python train.py --crop_scale_min=1 --merge_dims=false --max_steps=9700 --warmup_steps=190
Rows from block 4 of a small multi-label image tagger, named by matrix and row number. Rows with one number belong to one channel. Each number is 128 + 32 x the weight over its row's rms, rounded and kept within 0 to 255. All counts start at 0. Numbers have three digits each.
After each channel's rows are labels from the 100 images, of 14976, where the channel reaches its highest value: "top examples" is what is common among them. Only what is clearly more common there than usual is listed. The data: photos with spoken descriptions (Open Images, Localized Narratives).
# convs0: first 3x3 conv (model.blocks.4.convs.0.weight, 224x224x3x3, each kernel summed), inputs 168-223
# convs1: second 3x3 conv (model.blocks.4.convs.1.weight, 224x224x3x3, transposed, each kernel summed), outputs 168-223

convs0.13:084073122172124145113135135143162141108116076109089179122126134113172126113084117085160116150114154119094109206152134094120089087130138158089106137108074139092109156119
convs1.13:092107096124120134099105081112097110143138081110190119122147085109160084051116074158140158130081123135133136120114068091139102167130069110135161134138147096111086095124
top examples: text has "sitting"; text has "table"

convs0.120:095164110101161115129163156111146090071143065142143166200108136097133133106083109169135103151095085107112155153131148102206124124113106107138137153144065121131128173125
convs1.120:106209095130168114142193129130178113146139124143057181123142096070133208133162145157123149136126186143133113134159163119091078134092076116131146167138156139088087148108
top examples: text has "road"; text has "car"; text has "vehicles"

convs0.54:136126080125122151136111096151131103134142103103099124145086122138176135110103164096164087085123116141079116136115101136120192140155130107110117161131130125175119122123
convs1.54:109219143097103158097126124050121161114127080100110097145147143107109133116142119123133144076117173112102120123088127112131153137096137126113114132125170120116140148094
top examples: text has "table"; text has "food"

convs0.158:155133118145131069108117122122115103145103129116112238097067118057135175089201127163197150108136102149111080123119146143124123155116173105161125113127098102114146150143
convs1.158:081158130168105124139162154100099118078107165147145166096182101131112163103123131132119121102083090134140131198151145213133125168162125117123122089139079145193153120106
top examples: text has "woman"; text has "wearing"

convs0.119:143081186066122124134099149114114095190104107150144087138124091162176111116091147072121133127110158181157141181111152074160115119146112096090090136081138153138143093107
convs1.119:116192128084172165121138137101105115242118119107236097148140139169143107127148099083110078148123101066123177087141101129138153126135067070133104083145123094113104205112
top examples: text has "building"

convs0.43:113174109112164154051098154106140125169091107087161125129130166064090104113119102089107089127138122148122114097122130102154130135126103135119113096131138133127108120104
convs1.43:137136098104201149162132131094115120132109128134212056167107151069133136131177116103101096097090088101088107129127089139255132153146106150105169080176111101122169107150
top examples: text has "wall"

convs0.116:081120134075111130101123083130055104110081174149121119117109117109113154109141136143141054105124191121130065137077162095133119122147150109077151127143143121150097123118
convs1.116:155115161130218149106132136156175131113149112065074148136072142099121134078150106096113156144165088113097133153135071174098132135129126113145033132147113125149163115130
top examples: text has "wall"; text has "man"

convs0.130:103132149081149096090056183118114110183099092106118095082153118102105131103146103135161118170138151059161134135144101126138133152095116120143134127133111153125115105183
convs1.130:110112073204167126122099099141200144137152134147139144092108140126101117116110133143147127140116151138153145175087106179083120136112153138132107094122098136089053117143
top examples: text has "food"

convs0.194:124097127159144133172106101076160131133106161084099153128133071156068101100121094135107147130191133164169181141108172153197133132101104130091144135136146138175137140207
convs1.194:124125095183150098254083099083181109124083134035157096141138083120128131135084100130098157143178095159140124157126084133138094155070163121165171124147117136186178101129
top examples: text has "text"

convs0.156:136079127075176122089195168129167131115082111108106136148159092129155071127115141157162150112147141091164133138109095131127162121100105123118113144130197173124088108090
convs1.156:183078127166116128162175087221144122107137157120141103100157153052181135117121110069113171161176112123156128153076156125148157121109130137114106248102123087105083168106
top examples: text has "road"; text has "car"; text has "vehicles"

convs0.36:134140070100101117152101157153064082153111091105152091130131116080082129165155165143118114120119142117087176101125112121092157138137093210098108214120113062061157150065
convs1.36:116121132133064144120121166114140133115092118051150162111153155163126163223067143159118150115161172122178108084106146130171112107133124110135130144146215118111135160133
top examples: text has "table"

convs0.133:120190100103204181109167166112167095088141142086129126134131144151115150138121106114083078109160150077163181150190129112115138137155117077091121168150122171119122119053
convs1.133:089114121105123141118150148170144129109176095132115148131119110115106049109110148067135144153178133174166129120162141152126127160131135142138151161129162172160112121127
top examples: text has "plants"

convs0.103:124096162098141141096153117154129122171139120101167083167090132101131158129104116111150138107120115132101144109136122105127125114129171114117121156113199105114166146133
convs1.103:178156152205121129192116115106104139156146073097142124123147091090100121135122125114102155088157123162128139112080092118126150172118135126150106174128114085137137183121
top examples: text has "text"

convs0.196:149086151135103139122156162088149147137133086146097104055107121166096127128143128090107107081114042155168127136103147170097132191223101140138152140135111148144141172127
convs1.196:137102132143149188147125125138134137104152185185102109098099119161148095124119140155198065179124140134132146163115141127160114134125156152154130062133095215175095090071
top examples: text has "grass"

convs0.9:077134147126107136112211127163143121151171148194121142102129151159129140055134129143122151185118163135222135134137149147094135094149173175099144172123130097126108136103
convs1.9:165134148127166114164104098196161068139144109083138133080150179159137178110188077169156103088154124115163113124152129136091119137146092156126146162106135185119099114131
top examples: text has "sitting"; text has "table"; text has "wall"; text has "holding"

convs0.181:088119171219127121119132142109174120124114180100142119137154136119060123100160139133168144095116134128137138112124086191195165123165104107083123140152108074156122076112
convs1.181:169113198188108101179149126124199137110178151162112199122166133121130155122101120183111188170167178139113075130152172135146179163124170123187106120147084074165134061104
top examples: text has "woman"; text has "wearing"

convs0.20:111132149069209082084064122125124146120083100152152141139124121158163180118108121166128103112141153133175118130171083106111130172102075152176117163137135128125133124124
convs1.20:146113095150145129135062112120148123194128121110114137169168135088131116141092179145107145095117075099076117110163087168159159144171154119097069106125122126061101093141
top examples: text has "standing"; text has "wall"; text has "sitting"; text has "table"

convs0.123:078126110127114134122127202185176109100124155158139092119164136088163172116121097105117205083132097170114152172132156125168175180082141093146109209101141129122109128093
convs1.123:172096169099183102125126095176149199121078076187127129118139121151104133200121117158117114159082098155151099157119113089165124111124144192177133165181121086128102124129
top examples: text has "car"; text has "road"

convs0.211:081148152077081193122132101155099114255079116135139091077091080127196134157090143110184136182098128120123093040099107121104178145116157148114119128138125065166150185088
convs1.211:094136122081109146083112079132144143255068095078115076052123114179150121134101129078141118080095105101155130107121087196081106127128112131133069067055114084096116143105
top examples: text has "water"; text has "sky"

convs0.177:132109098179144174137071116156187143155089134123139120113116152102160128123193074091115167245124128128100107135127095163083117114104107100135073126109138153143130143124
convs1.177:127171172127132196167154112137092108155084116161168120162159089123100132140130113122133118188134126112140091187094161090116130163135172166136155137121154162128127130102
top examples: text has "trees"; text has "buildings"; text has "road"

convs0.149:082127146149140144112119134131095118101128118151109186148181134104092115082104145126118097089104132107148116116095133134149174080154116072145090110092171177109140112119
convs1.149:149126123133083090195129159143121107123116091132102206144117128144141146098140160143118138127115108121105109190172095121112117126129176104115096111125134161132160102083
top examples: text has "man"; text has "wearing"; text has "white"

convs0.209:169164168096153099179162145113201161079105090093137091102139133148146192080210118097107175126105193158123155080086185121112101130136101161118142203064109173169132061137
convs1.209:180091153108178139107191100220145114077127150111161078145130107078120142123142116134094187132157148162073135097109198143142141100121193100101148117179130149133108142181
top examples: text has "wall"

convs0.201:150127148140169114106125113125097065188133178106160120093146121145106127113128129150090134122163147108117108130137150176064117117177137160070138153155142158108117081136
convs1.201:134160188088118143136118147149116172094155138159137110141157092148136124139148150104121152109139143146110157188156128153134142085133124088187119102097101147088124112113
top examples: text has "black"

convs0.134:152129147193123167108117175134177102122121156117079146188086114123122150179120197141102112083146088152115142107143126157100175153120118108093134080118135119099081139112
convs1.134:159165118111084098126151221096151147142103190155163147160144162133076123112097091149121170123153107125097202144103102161061119128169155127127077119067139151159103101095
top examples: text has "table"

convs0.138:097171086114113126137104171174088150126123091226154124057148118210119105095125214131134113119191113128095159161136118097106137156131118134151112159135113124115156124127
convs1.138:138157123111074078088097116123069083099080122117169069135158095199119138085119113137145161120110129064170167108162162115088141110123132096106140153084127178101136176093
top examples: text has "sky"

convs0.121:178135154093107144155047128135128135144140121079137088117175123112139122137123166172085155075090134085101131140109172107071115165162101164104191137134114185117159093168
convs1.121:128122110133098138078138127107155149140124128098136115102158142082114138168090211132125118220134137109104164125159212135101090106153135134114160111139105142119159135172
top examples: text has "people"; text has "trees"; text has "sky"; text has "few"

convs0.51:135116187188145112144098140101142154148117081175074146119136136141104086081152125141055105073105112099123133164113136121126109128119098181074142126109131114128081223067
convs1.51:172122139090139088138108069081105166162056143115178074118125082082140134075083065106135116088114138090137102073152114086092056101106110102113155136057066123171082095150
top examples: text has "building"

convs0.164:088171107127111169106075103121107146212089125134119136085104102144109105187113117116092140121146126140111151107129086162131125107152118153162166137105118111134118150126
convs1.164:171121159121116120139081098194089130184071153251142103148148086192139134175060151154142149145183148072125187122165164140161173073109131148122169110093082122168160108118
top examples: text has "sky"; text has "trees"

convs0.60:148062107134075088145147115131106084089093113102081111118126137127183125149035110209117112201099179188129094119145102115087125109168174160129115104164163142133137076103
convs1.60:144046093084067112094099134150150134148134120088106110124137081148167048123143123170123082124131101102060150126082153121133110153082111138190095105118140136122076133165
top examples: text has "grass"; text has "ground"

convs0.192:097173122099092102160079130182144118131170119078117156141115091163099107156148118136068125111170181201104148150151116133126148186192133143055128102143168128158109153124
convs1.192:225128163103103121154083123099093159153114144171181138105075057120173171110132150217116126146188162151118159118132152119126158142147141176105118144110095151143118090176
top examples: text has "sky"

convs0.146:125107089121165130094137128119163099158171141167059164114154099140222094192121135150155135106122132112124136139154177117101122103163092129101146130147147125149192106128
convs1.146:133095184141158134149133133121104122161145153148114113133128109087147140174087192156170190169113116132116173135170137093104097122149124190131170138158139125113132134172
top examples: text has "people"

convs0.155:165124127130176127102059207112107113146173138133129126151100114157132090151148116164102119096091131093123124159090086100050094117114145186092132094133116193167121121095
convs1.155:137116094096147104173118167124112150116117102143187124163154110112115109133102154103070160108129076077079135163102127136129112141098151145129136135084172132169126084098
top examples: text has "trees"; text has "sky"; text has "grass"; text has "plants"

convs0.2:072127075080106173090133126127148137156146185105127087130129130134179121110085105105170112092103136116143179158192125112100096095181129107119110152121123147156144147094
convs1.2:076150112141110173172125161137119129166184166146163163124130095104180099131096115155136082215120150125137091149142179089175132121127192117144176133127159104198121147093
top examples: text has "water"

convs0.99:094099109130104105142122100118202122174160106115107169151092135173129077133068133112132184088165096119130103107168120072161175110129173126160141088121137120151119081125
convs1.99:182089149166130105179080181133194133183101136149176148104136157157149160108093092122181089204189162141134123106095149114159129188114147131188111151122171141181187104090
top examples: text has "sky"; text has "trees"

convs0.136:095135106159115137078125192188151123120095097163142100107093130127110105084157157103158157115072143123120078130169130125114178131132127161118176152142108119150081111117
convs1.136:166180120123113096148089138126187128176161139158096130219139141155155149168172104118085178122106182109049071159132062116105148123165171103121131134132147098132134111146
top examples: text has "color"

convs0.223:138114111097125127174146136148172117073106114091107140181127108118136103107122108222074097198117144133135129128110173069133137133187101111115125150133098181114096131162
convs1.223:170108099145148117156120133129158137051159129108085144085118115089155172174185094125122172153091138124148108122148127139156111101109134124093154080169100148152106114198
top examples: text has "road"; text has "grass"

convs0.104:160140157172131096117084170162112104165110134120138138127158166120146068153124060083114125134149157123096138148177151127141110081130131146203142146162202193128112152145
convs1.104:127122156119116138189132146115150158169083166190123138167150086098116167124112129161138136116128142165123154145148123127128169215138160117082166126135162158113118114148
top examples: text has "lights"

convs0.18:143104112118136127112156174116140116136142130110165122176227170117109137129089133093097159135119142129128129115167085141124113141120151131135059132182130091113114061146
convs1.18:126079116108200176101100115200151130127072146105101188084116124163183094131088219176193111104130116148180097081128099122119134167107140132114111119136144094087129100139
top examples: text has "standing"; text has "wall"; text has "table"

convs0.59:112111159117100152136162152132143104078147108154126120103098124168170094135106164179144107128120154144153111138144085126146164141136118168128035114184139095113108129081
convs1.59:105154073168144105157140145131243082098076125152132170112170104135131126132119096101127220127123131147098105198087203103100170149115144137103137123115165184166155115144
top examples: text has "grass"

convs0.28:146163088134166152131119153133200152103138135124079116166154157165137100133084133148095119142135126124095175195121171158135157127130134150172091138189129130218081111110
convs1.28:141173147149214096139102132165176120102171135191119112041167200163171144120134179138129132146096137191161157186127137128159197143136110142183119169084093125165144156148
top examples: text has "food"

convs0.203:084146203149151129164111126089107122067158153105187126154129170132161168107121151154104087099171100126071168129140106094084070225138115135099166151090190119128142067111
convs1.203:179099099133169073081127167159067135058143205123096107067182132127081141166106161112223160144080134156176108090090130083119099072147121143186157126096128149125100150127
top examples: text has "trees"; text has "sky"; text has "grass"; text has "plants"

convs0.74:101117078125111145180111161136107118061111135143196111104115104099111076179230146095183083112131093175108102154144143119169108120183131135139124150105151156138165058123
convs1.74:106101127091140085161092103076096082110139076114102101127079155115105145125169173142137086124201108146141173096115075079124148129131076153130207102165165101121076069169
top examples: text has "people"

convs0.215:083154145137146157101092154089148101145086124150129185187117105090114196102107081091091133127131143135164103109125096107132158180156126121133121107041089129168191114162
convs1.215:120144144155131158111142115091106122142135085167164224167130144137156145072140144168115096077134110129093129159091140146094087147120085136151193076126157146071132137056
top examples: text has "woman"; text has "wearing"; text has "black"

convs0.197:136093139115113161091147103081114119141121131162134153143131090134053115078117050169120110103098153160122118116143177112162097176139111221151131157112201147092144153137
convs1.197:120131133129081152105175118174094090084155107098195065093101132101145128068102108146131125117130111019098113077090118169076114102111079177075096119148092147057087162117
top examples: text has "sitting"

convs0.77:132162109126141161096154112169141098096107114107186090111142129103086126178127117138119126112112154162157096156151102088184117112107148083083114146082169071154108097137
convs1.77:087171115119115103158094109126154104086137150108181123081092087152121103113127143144134146131112097120073110148108098116131147134110111100156080135161121140108000188117
top examples: text has "standing"; text has "wearing"; text has "man"

convs0.37:116183128144161140097127133148088125091139102112098107106110143073054159151174127143110076177140106134143128144140137121092142150184137161154152167090095149174122104179
convs1.37:155105107200113145101144120076116119126099156153094165139072176124127143115188122058085133126166088139191070133137142148125130118114158080181091138161097162177085095160
top examples: text has "lights"

convs0.127:134115168103137127143125081196058155121115101068134187220171167105158081222133197104083077102142152117130176118142100157098116091103105102096099113111137113128121071132
convs1.127:189120115149109127078110066165060125093123132120111207141163113100126115155110173100112160083113145124099178118134093204125124140115146158118104083171103107081133121123
top examples: text has "man"; text has "sitting"

convs0.72:133112097117092145149210106147115143140177104110133140107171096103076156198105133122123178124115104114132167085091164105077197127129174121093081125171158131137128168118
convs1.72:092106147063096155111087080102070135104082099099120135074140075129128125131123111111126153087109097114140203113118154125176118138106156127132096076109184102137117123193
top examples: text has "grass"

convs0.8:108159177117117176105160123146144158069164099136151145088147131083139128199080104113155155067155080111139146124127190115090147117119131093122170136131109109164071160139
convs1.8:110148169142105139149138091096113090141129081106109095154089101120090122092121117127080133140126178120166100141088081079158155083099198132090091136157154131119102198163
top examples: text has "buildings"

convs0.46:104109195148128091084116141093169186151136152191089130076113147096185101107148097103129087135115161077152133133144209136158135135091120163150135160100123150101187121127
convs1.46:101149133223065085145189160135107183103161100132114131106097151115119089125132158134143148093107058089151088134088092175109163076120116111124162140142104075154125196176
top examples: text has "lights"

convs0.45:109135144167147120118167143108138149151126108147069156082218153106134094064136090125162088115131111097151232121158158087173091131142172132117109107134146104146129149109
convs1.45:122164254170134106105150098162171137148111188136060215057114127128162078110138182121136088098114118125159150167075154208110131137159118135169110122131080110148122134106
top examples: text has "wall"; text has "man"; text has "sitting"; text has "woman"