python train.py --model="multi-label image tagger" --dataset="photos with spoken descriptions (Open Images, Localized Narratives)" --train_examples=203450 --image_size=64 --crop_scale_min=1 --horizontal_flip=true --rotation_deg=10 --arch="wide_resnet" --norm="groupnorm" --activation="relu" --weight_standardization=false --drop_path=0.05 --depths=[3, 3, 3] --kernel_size=3 --stem="deep" --avg_pool_shortcut=false --widths=[128, 224, 384] --num_labels=250 --init="torch_default" --residual_init="none" --optimizer="soap" --beta2=0.99 --lr=0.0042 --beta1=0.95 --shampoo_beta=0.99 --eps=1e-08 --precondition_frequency=16 --max_precond_dim=1024 --merge_dims=false --one_sided=false --adamw_lr_other_params=0.0014 --grad_clip=1.0 --ema_decay=0.995 --steps=9700 --batch_size=64 --epochs=3.1 --lr_schedule="constant" --warmup_steps=190 --weight_decay=0.06 --adamw_weight_decay_other_params=0.05
Rows from block 5, named by matrix and row number. Rows with one number belong to one channel. Each number is 500 + 25 x the weight over its row's rms, rounded and kept within 0 to 999. All counts start at 0. Numbers have three digits each. After the name is the row's rms in percent of the matrix's.
# convs0: first 3x3 conv (model.blocks.5.convs.0.weight, 224x224x3x3), inputs 154-164, a 3x3 kernel for each
# convs1: second 3x3 conv (model.blocks.5.convs.1.weight, 224x224x3x3, transposed), outputs 154-164, a 3x3 kernel for each
convs0.34 091:465466499513491516487539477474492453491534497444460498508530465516490509499535547516532500454514529508470459547510542490503515487498492521484528501522445515487521516550486514518527431523506525488534510494497515503451534504499525508537508461526501465440464490491505518507500515508471531477509491474
convs0.35 090:507485461550526493554555560495532480520494474556482513485502498474466467516516490480504481488495485477482518515495503475472452500554524469475511540492495499505462490517502450490479495507495514465508529491462512477504520528500492469492515474532504508497527500518507485506475488485503484489518516519
convs0.36 099:547512510502461537504509489499540539462478532487490495531519473512500489507493520486520506494484486470549472507480481466536535512529486504500489522497505495514499481485527517476511536502515486478479486506496511501492523492504483507517507489496510506520517523502489494512505499477489513497490528480
convs0.37 102:479480481481502527524518553483479536522493465500484490527478497519501473482490490500477510489488563482511492503515515498517525481485501487512447498502533477485526564497543519483438539543447503500481478507490487511496479539531501515456529510483518497468532480466489462465454480479461485526442471511
convs0.38 117:506488477523478475496452538492526532533545455475506513494491490509526522483512484530508501489477531491509530489560484512476524530522464473514518472495498479486506447506459532424502470484520516476525501506487475497461462499516478503494525532532532495501471517506518504516469496522477547513501464487
convs0.39 091:511508537510485493544533499489505505516539510501485474506491480508493481431478505508494488456498487472529474487517476511482479499495479543543533493525516517497529474513482522473483472500495504498513498509517494474478546516506490507503490473457499493534490478505511479477494464481434512515497500496
convs0.40 108:471500491512515485520540514515469473515492499504508500483508484546493511501509498500507504500480524575501539516475476487522525484502463522518497498483484526516533495511483502504526534542483489507512524507507502505489531489486456483492528468514523516516524521507480443482530536515497536511502494505
convs0.41 104:486508495495520507484493476475494523487507480511470468499483489488470464491508529495512503502513499497503479516459506469476496497506482501485462454482476484479507518489483502447496474512508521489502507499501509506492484501506455515525484506538476471517478469487498466504474504492495480513503469475
convs0.42 129:457518510514483485502523541529462521480533539495492504467501516433495485531509510525515481498486491496497515500467489549501490491535482499468501472499502519482491520535501522498485484504463494534492474490534513463523510516475500517457493502474517462482488487487469514518491513518511520485523533487
convs0.43 094:541476466509551526471503499469491493501523505484526534487509528469490500526488465483454477456483508491496498482508523512485495477506492527497480474536526502525525506505479494514476483519465491523537512508503498525494480511470510541498495503483471503530502482497470469508490528531502502489477503528
convs0.44 109:501545503462471533530490509498508516486468433462495506497487476456512491506484484470492496484502479514514530510527518486494480498456486537475488482455477490507513523460508474531458512517524503460498466522488434481500518499486486486529472508488537489493462508520486511531504491524547452436529482494
convs0.45 099:480466479505496504514532497454457508503573568515534524511495504553464480503488532475484540503473450496475472523505479503524530478498518502502518492495519503505456519497487521512541513491497522516523502534540468496522508503489493480533539484471490494494512496545476500475490472470510476533486512485
convs0.46 091:504498488498481510490493522512517479515526476458496487482490524485516526517494510490458491466472497488499500513507507468526516492470506518493503506462498512504452477455473483488556489485477516495490483517458478538494522520483490545531498535520485516468476495506500507502494552541493494505499436508
convs0.47 106:483488507453474508515529493526461503482507501539466491475490524547509509505498443522523527463454498464541533536536498478489526532501493490562507494526537517453486516497516513536471532481497483533532526494464491487509513514470508424498496528469555524443494492485517511530526527469468500532508479508
convs0.48 099:505519461547510493534535540493516464482486539505529490523520509511467499510521515479488492520532531518470493476539535529463482489536547556514515492483489495489540462502493498514491516459484472520502500523491516496492507493469486508565485514511501503458514462507513501521500411476536517432499553512
convs0.49 123:489501490490544472503472520489554520482520529516505492505476487541480486548518476475506486521495471497522478536529549524542508469533526490526457500499512484515524519504494493530487440529483465491497507492487505492504552522476497515462474497483502507494478517513493500485498444529508460529509513466
convs0.50 093:473481509519488501515524508512558505551527507505511510472513506477456457497501449461526490512541502534510491475450473487491445488518489540515486465504464486473479517482454475550528502493542520528482546552548559542525490494489526485504539502531493488511494502514504495484509495517523515475510511523
convs0.51 098:468476543484498472519496469495490519485524519483460488502516502476470534511498506517502466478511494502481549526521530506514491515504479512510513484499487560520492538519484540543457541494449441531551486480496515467460464501522445484515506481479505491486483470474498540572478520499434508558507460509
convs0.52 092:491500511477476445571506503504510499491446484482496495454537513483463516512491474499492483502503547523542454510502528486485545521483503518497494481510493489513496480551513472525481438459512517504447512492475495501485501522475495492505478489477494505482513494493546529499468521493459454489489467492
convs0.53 098:523501472499481476487486495497459534519479503533518507517540514480541519482491546495511505466479513486501494463486513455443511496489530529530475488488484469491553479495512458494536470496547492475484477520514483581522470465501499459513469479504466501509515464487490470483490514489500492456529484491
convs0.54 088:463523552544500499576540452553504491526474504472476466517509493476487478518522531538484496534502474501502464490520484541524467515497526512483494540523503455539494496470492459519448491510475527541536467462545485478505495485524528458486522512462494504478472466521525534528529510487513485463489478482
convs0.55 111:453484501532456446501535500504492527525485465481532512484493518494494498497505501492507492476539537536520469519513516488452494469521484535467509493517461466497512481488537482546474470517519532475525514524516500502498461539519509522504442452449499512466491487512513459509485519521550490504482523474
convs0.56 098:527582532441473474514477473487513521486489507534482464503515508494480501437473469512451520468474482527506467510515545458485506482493515488505472531519513492531484504491514539497444560497538534537505550561507463518521466496444504483507518491474481489490523497492518499500516492515490443509504521467
convs0.57 105:486483488513512486480509546476485472520524503515488461513483489446552532480525509478489498465462499476481539530516536502520540497542524509511500501512488502477488501508470532475488498513480497482483493524497477446502468513495485482481492487476531524517481509532461467487496508486499517540482514513
convs0.58 110:495505506490484473496510527485483478491506485508573495497497472515491532463492506461516486501474493491479539480472517484471513501496496511512467506494505446477537490512464508536490483502501478502524517483549507557502486495522488490492468495517533495477502500485521475478526525495495553504464548491
convs0.59 104:486481432500498523492518480484536477526495465514474505549494499498527519523515435519523513483506503510467522499520531451490447488452483507501544492498453517515496510502503492508532463523482508487555479516459483503482497503552500471463496498504520471506527519476474527528512519454522487487541557503
convs0.60 108:468528498472487540517512489516453507491464497509479542497488505504491477497501537509498500543513534520501514492518519492468510501500507496453483476523511570484456513530491502539456485521536523485488485469499476467591469510485528488527475534498478493488462494515526471509528501478501500461478513509
convs0.61 119:493534513505496516525527477480473503496508497491484468516487507523502453495526514496503447520555527530551495475526517457487494482482457468479439476479511524505484490495505513509499534507503498443494504461505506474487473506485518507501496480470483488503475490478503473497486531467466497493482477490
convs0.62 089:488511519515505466537516475469526497518507474516508475512517493539516473529468506469525506492587500487562510501469512494467479491489511544515502495496477475504504563538475477479482520514501509481473508501500490458478482538482470525459487501472538480471515513493512547506548496470479471528499478507
convs0.63 110:496497525508492518522517518513487466474508505472480507485495513462561514502530500506524508470515525503485504509471557501496490464513516517507549505476500492462489451530504468512553504497514528522481544520483478485503530556544516525500447475455442451518484491489542517480540538472521465526488514506
convs1.34 095:536514494502540494476506514512498485510486488526493493515479473471513531505535471538525462442508549536487518550444499484525527486541481497488467531484520499488483540467539459487516506450493508503495480560484493568496554514502507473450495520445505458450479481500482493505491494475581484540489531488
convs1.35 094:480494447504559546469482499482486473498506465495507492496459515473489489527507517516481498512537497475488508506547560491487504462497432509535559481481500479462466450503492472480523517539481528524505536513524485500501473505539505527499509496498480487520525479476483521515485478498494503514487482459
convs1.36 103:482524514475500508501509478493492500498503529478455498535512506503517482503527537536500478479509504477515470508463488487501478489505512532470499497465474498529517505500475505474479491515507508496478501503512485464535480485507496495469505505532485468526498496512504459480538537518523493446477475486
convs1.37 105:496477540502515508537539489519461504518515465492540496521503499541521496476468481513530524470535486503498539557461562453525580477508522497517485436503502495497526545473591533483503439482479467508480487495542504495540503450497516529516511456506504536486535503504518491468491491486488444463526459492
convs1.38 112:500532469518524489499515494487488527506475502469465524506555475476475517505504519463554467507501509511471479469510500527550479532493528493478530493499502488486492491490498498508461491476546486509504522466515516466546484530490511496500495508528477482492484514492525495490484483460457524458473483532
convs1.39 095:510468498502458503504511488510502488479492508501533525501498503473472492515532496487485524526508500488520468513457463524539519513500500509529508493525495485513498455516485534512479505482498488526492477490487509491478482496534537532512520479520478488469508520520494510499528516470531502520480489467
convs1.40 103:493494485495527503492489537542524461507491500513493492492513533481546475504494521482464487534550535505501460535510503474472472481503516481510533528483515494498488540452499473499513478502527497496498530534516469509497498473533488490498518482447527539495483497506496466509487442503511489480535529503
convs1.41 105:505483486512522520498482505566505484508482505474480511488519484534492470500535498508485492497485520491492509486499494473494466492506519514538485489533529481502510478487544498525493533519522463505515467507463495566529467506525476520532490506516466497494479512485462512464468531498495544480500506504
convs1.42 122:525511469488521481501485516512520512515493529521476482494511483504495528481478509463492515519504458514535499504472552518507469521488539519531525502513474487522505499503536482500526537537441514523505491479511487479542493513507510482507487475461480485518508523490485470486508492482540510491462494516
convs1.43 089:453478474524511477526491469532497559532500543518525491530519461511559542483500456501518449479491432517530503498442462488468482504463467519492495521485511472514490489463495509489529457514465489519509477481438471457511506539534565516513470486498469512492491494505535506522522512520496539549538483505
convs1.44 104:491545483487468490526524566465483512526466524527507499521507493540502497492498503468519499480506511537500507505520522521508484531468499523485537523479501513514530502521525499484486534472491487515501489508483475489466487495536492472525482499473527514502482449506471488490480484489528482517498490496
convs1.45 101:497478549496504468510517500499518475506467486523522530479458505486514489504503497491488542493498445472482489498504466519501444495488486532432489496506484508514457456539486479586505495511536525509536482505470549443518499564495484528513440506499532525519463517551533492485528537489466508498467519460
convs1.46 100:499471466496492497549529519516514485500477532512510504503534536489535494511532489477473477509513522516504536484494514520467499452470483489491523486508488513522501497515519500492483536517507502494485478492509499502485504518488465483505542515542519481507497494502486471480547489538486493515483536498
convs1.47 105:504493510462526509491509488484506492511499513511475512527532466470481514476484505466475555485541538491495455498481494529458531481485473511466501482491529502444500483483504485501510489465507473522494484499505468490505516528486465507521492455427474482481502489505530497463497470463522461563480514499
convs1.48 096:456496522543551485484509477516490493485512524495523486478518448474448517496508463524517498535497498479516532498496491480535471510447535528507485523490537478506497545487515481481467476514514517544478476477487522540470504461548487529517502493467485507468465492503542514465528514558521480498493460512
convs1.49 113:477457569514502462498518490462504492467532556469479521484502530483475502508522518500469533519504513490512518536520515560512528510576524492461511505489505552484504517515472497518557503491491488498503479502514489492532479519519529516507521529522495476513507527468490513483480504467517489491486524482
convs1.50 093:506483436555554488510501518533524507533553491476483535523494508526469495528485524501560460547539504539486508500463486476429531495497479467501541497479495519508463488475489518482526495519509512490503509525569526532498500491494482522514498506493482482508476470486509495522480488478572545492489557490
convs1.51 104:480480527504505459536563524501477511481482504445506485525526511479475459490514505444512524518472462509481452502494498499504488443491517512504472470511506511549505497517479505498457467455502551496479544515477479542547532499499517504511479477459493448504491517495509522494503498476495464514501489525
convs1.52 096:496542512503483517542501494461485530451512493503497433509516505527510528503548482506510520472484524532514485468495494494491517539529537510511503507493477499499457558508532498443522480493546488523445490531466508513509483462462438505495531492510472480511494522525489505478521538490546537508465460503
convs1.53 097:494521507514478478522499493504498468497482492556553459462551475499462478469506489494488494480481523520487477498473521457493520570543496476552479530482479516504477535543496502513550527494489496478508527538500524507535500501510491479480490519505494505492495504514486529523536490477491523527493472521
convs1.54 093:466472455463453481546523514492531518503532464504510473457463505478520503529476539477476497526525469467533487531522527513504493506501507488522490510519521511489515498502484486513508452502477527505527470490527479539518501468485496507513446526506487477480473503504447494474505467467470530480467482498
convs1.55 110:468512472539527513492460473531493507533522474481519474522524527513471506458517453514515520508519568518492546615492512498484536462501493490517494528512556490531493483516511476473502494517494519509504488531488542493493518500522476503504511492513479499470506527502487498483475473523496571516495452482
convs1.56 097:495497499518518490472464482524489489499499508483506509511528508487523486505490503505440514492454506496512494466465472548541488474503484495482480482537520498482493502481456552539446468557523470532501507500432486484478494516483476527527501452521510506509531498488521483512494511457490512509513477476
convs1.57 108:460489514494500491507488516506513477447521498479496497497494496510516497506487509506497545535491456528497520525481529509524503497548504515470477519523515497526557570494467486508514510445508435501496495487510516459517503462526492479499470530499491481453513477459506515478490503518507517527491515524
convs1.58 107:475483487491497490495499489466456496485483472475532480540486471520501520520512489494499515468487522516511531459479466521480510518496528498531499505539478466523466394481489500502533509497498511496506494496485542461456493484515516491524543460491500509508512491503507528485471522498537537482533476494
convs1.59 100:510514511456499529517498449481509512541512486493459515504488484540525494462498517504482492485480551488522461475481476463522488502464512480492472491555511487475522548475510483509470532508542482503491516494521489489498475487465523527508485490490467509496506496449511523500523494539507514473495512452
convs1.60 105:528501521470538472518496480488529485515511493484517488469482470544501516477521490482505488504510535521478487492537483507482486528485473560513490493502492480493535518479484544513455490485542473505550504486476545508485492487484482496512520492528488501503480495528521486504469490506528477508523478472
convs1.61 114:499514512485521447511477517481514511503526485509509514445502489519493497512488505486487520490537502492529497547479515455524539469501485530558513492516508516465514528520480484506529558517529530481518516516486468525496511458475519503474509462516449528507492518500500488497539488481493512486497538515
convs1.62 094:486467512454484480497515528515513513499507535507497501487540511503466489533502527498514495530492508493474503505511489498521502513522498491483472492511495482504466501455491467507497478478473498467441498456521495479517513501482509532494519466488501496474474519515488498517507504539481532529508545530
convs1.63 108:496555495508472468484510486501467491495517483497490535455484506485461532563498493487525469504462482499511507539461517497498533509539486501547450449496495520494475463466457516514502489543542468459490516516532522503529505490479516503494515472532486516490509521500507519509477457527463511499513483508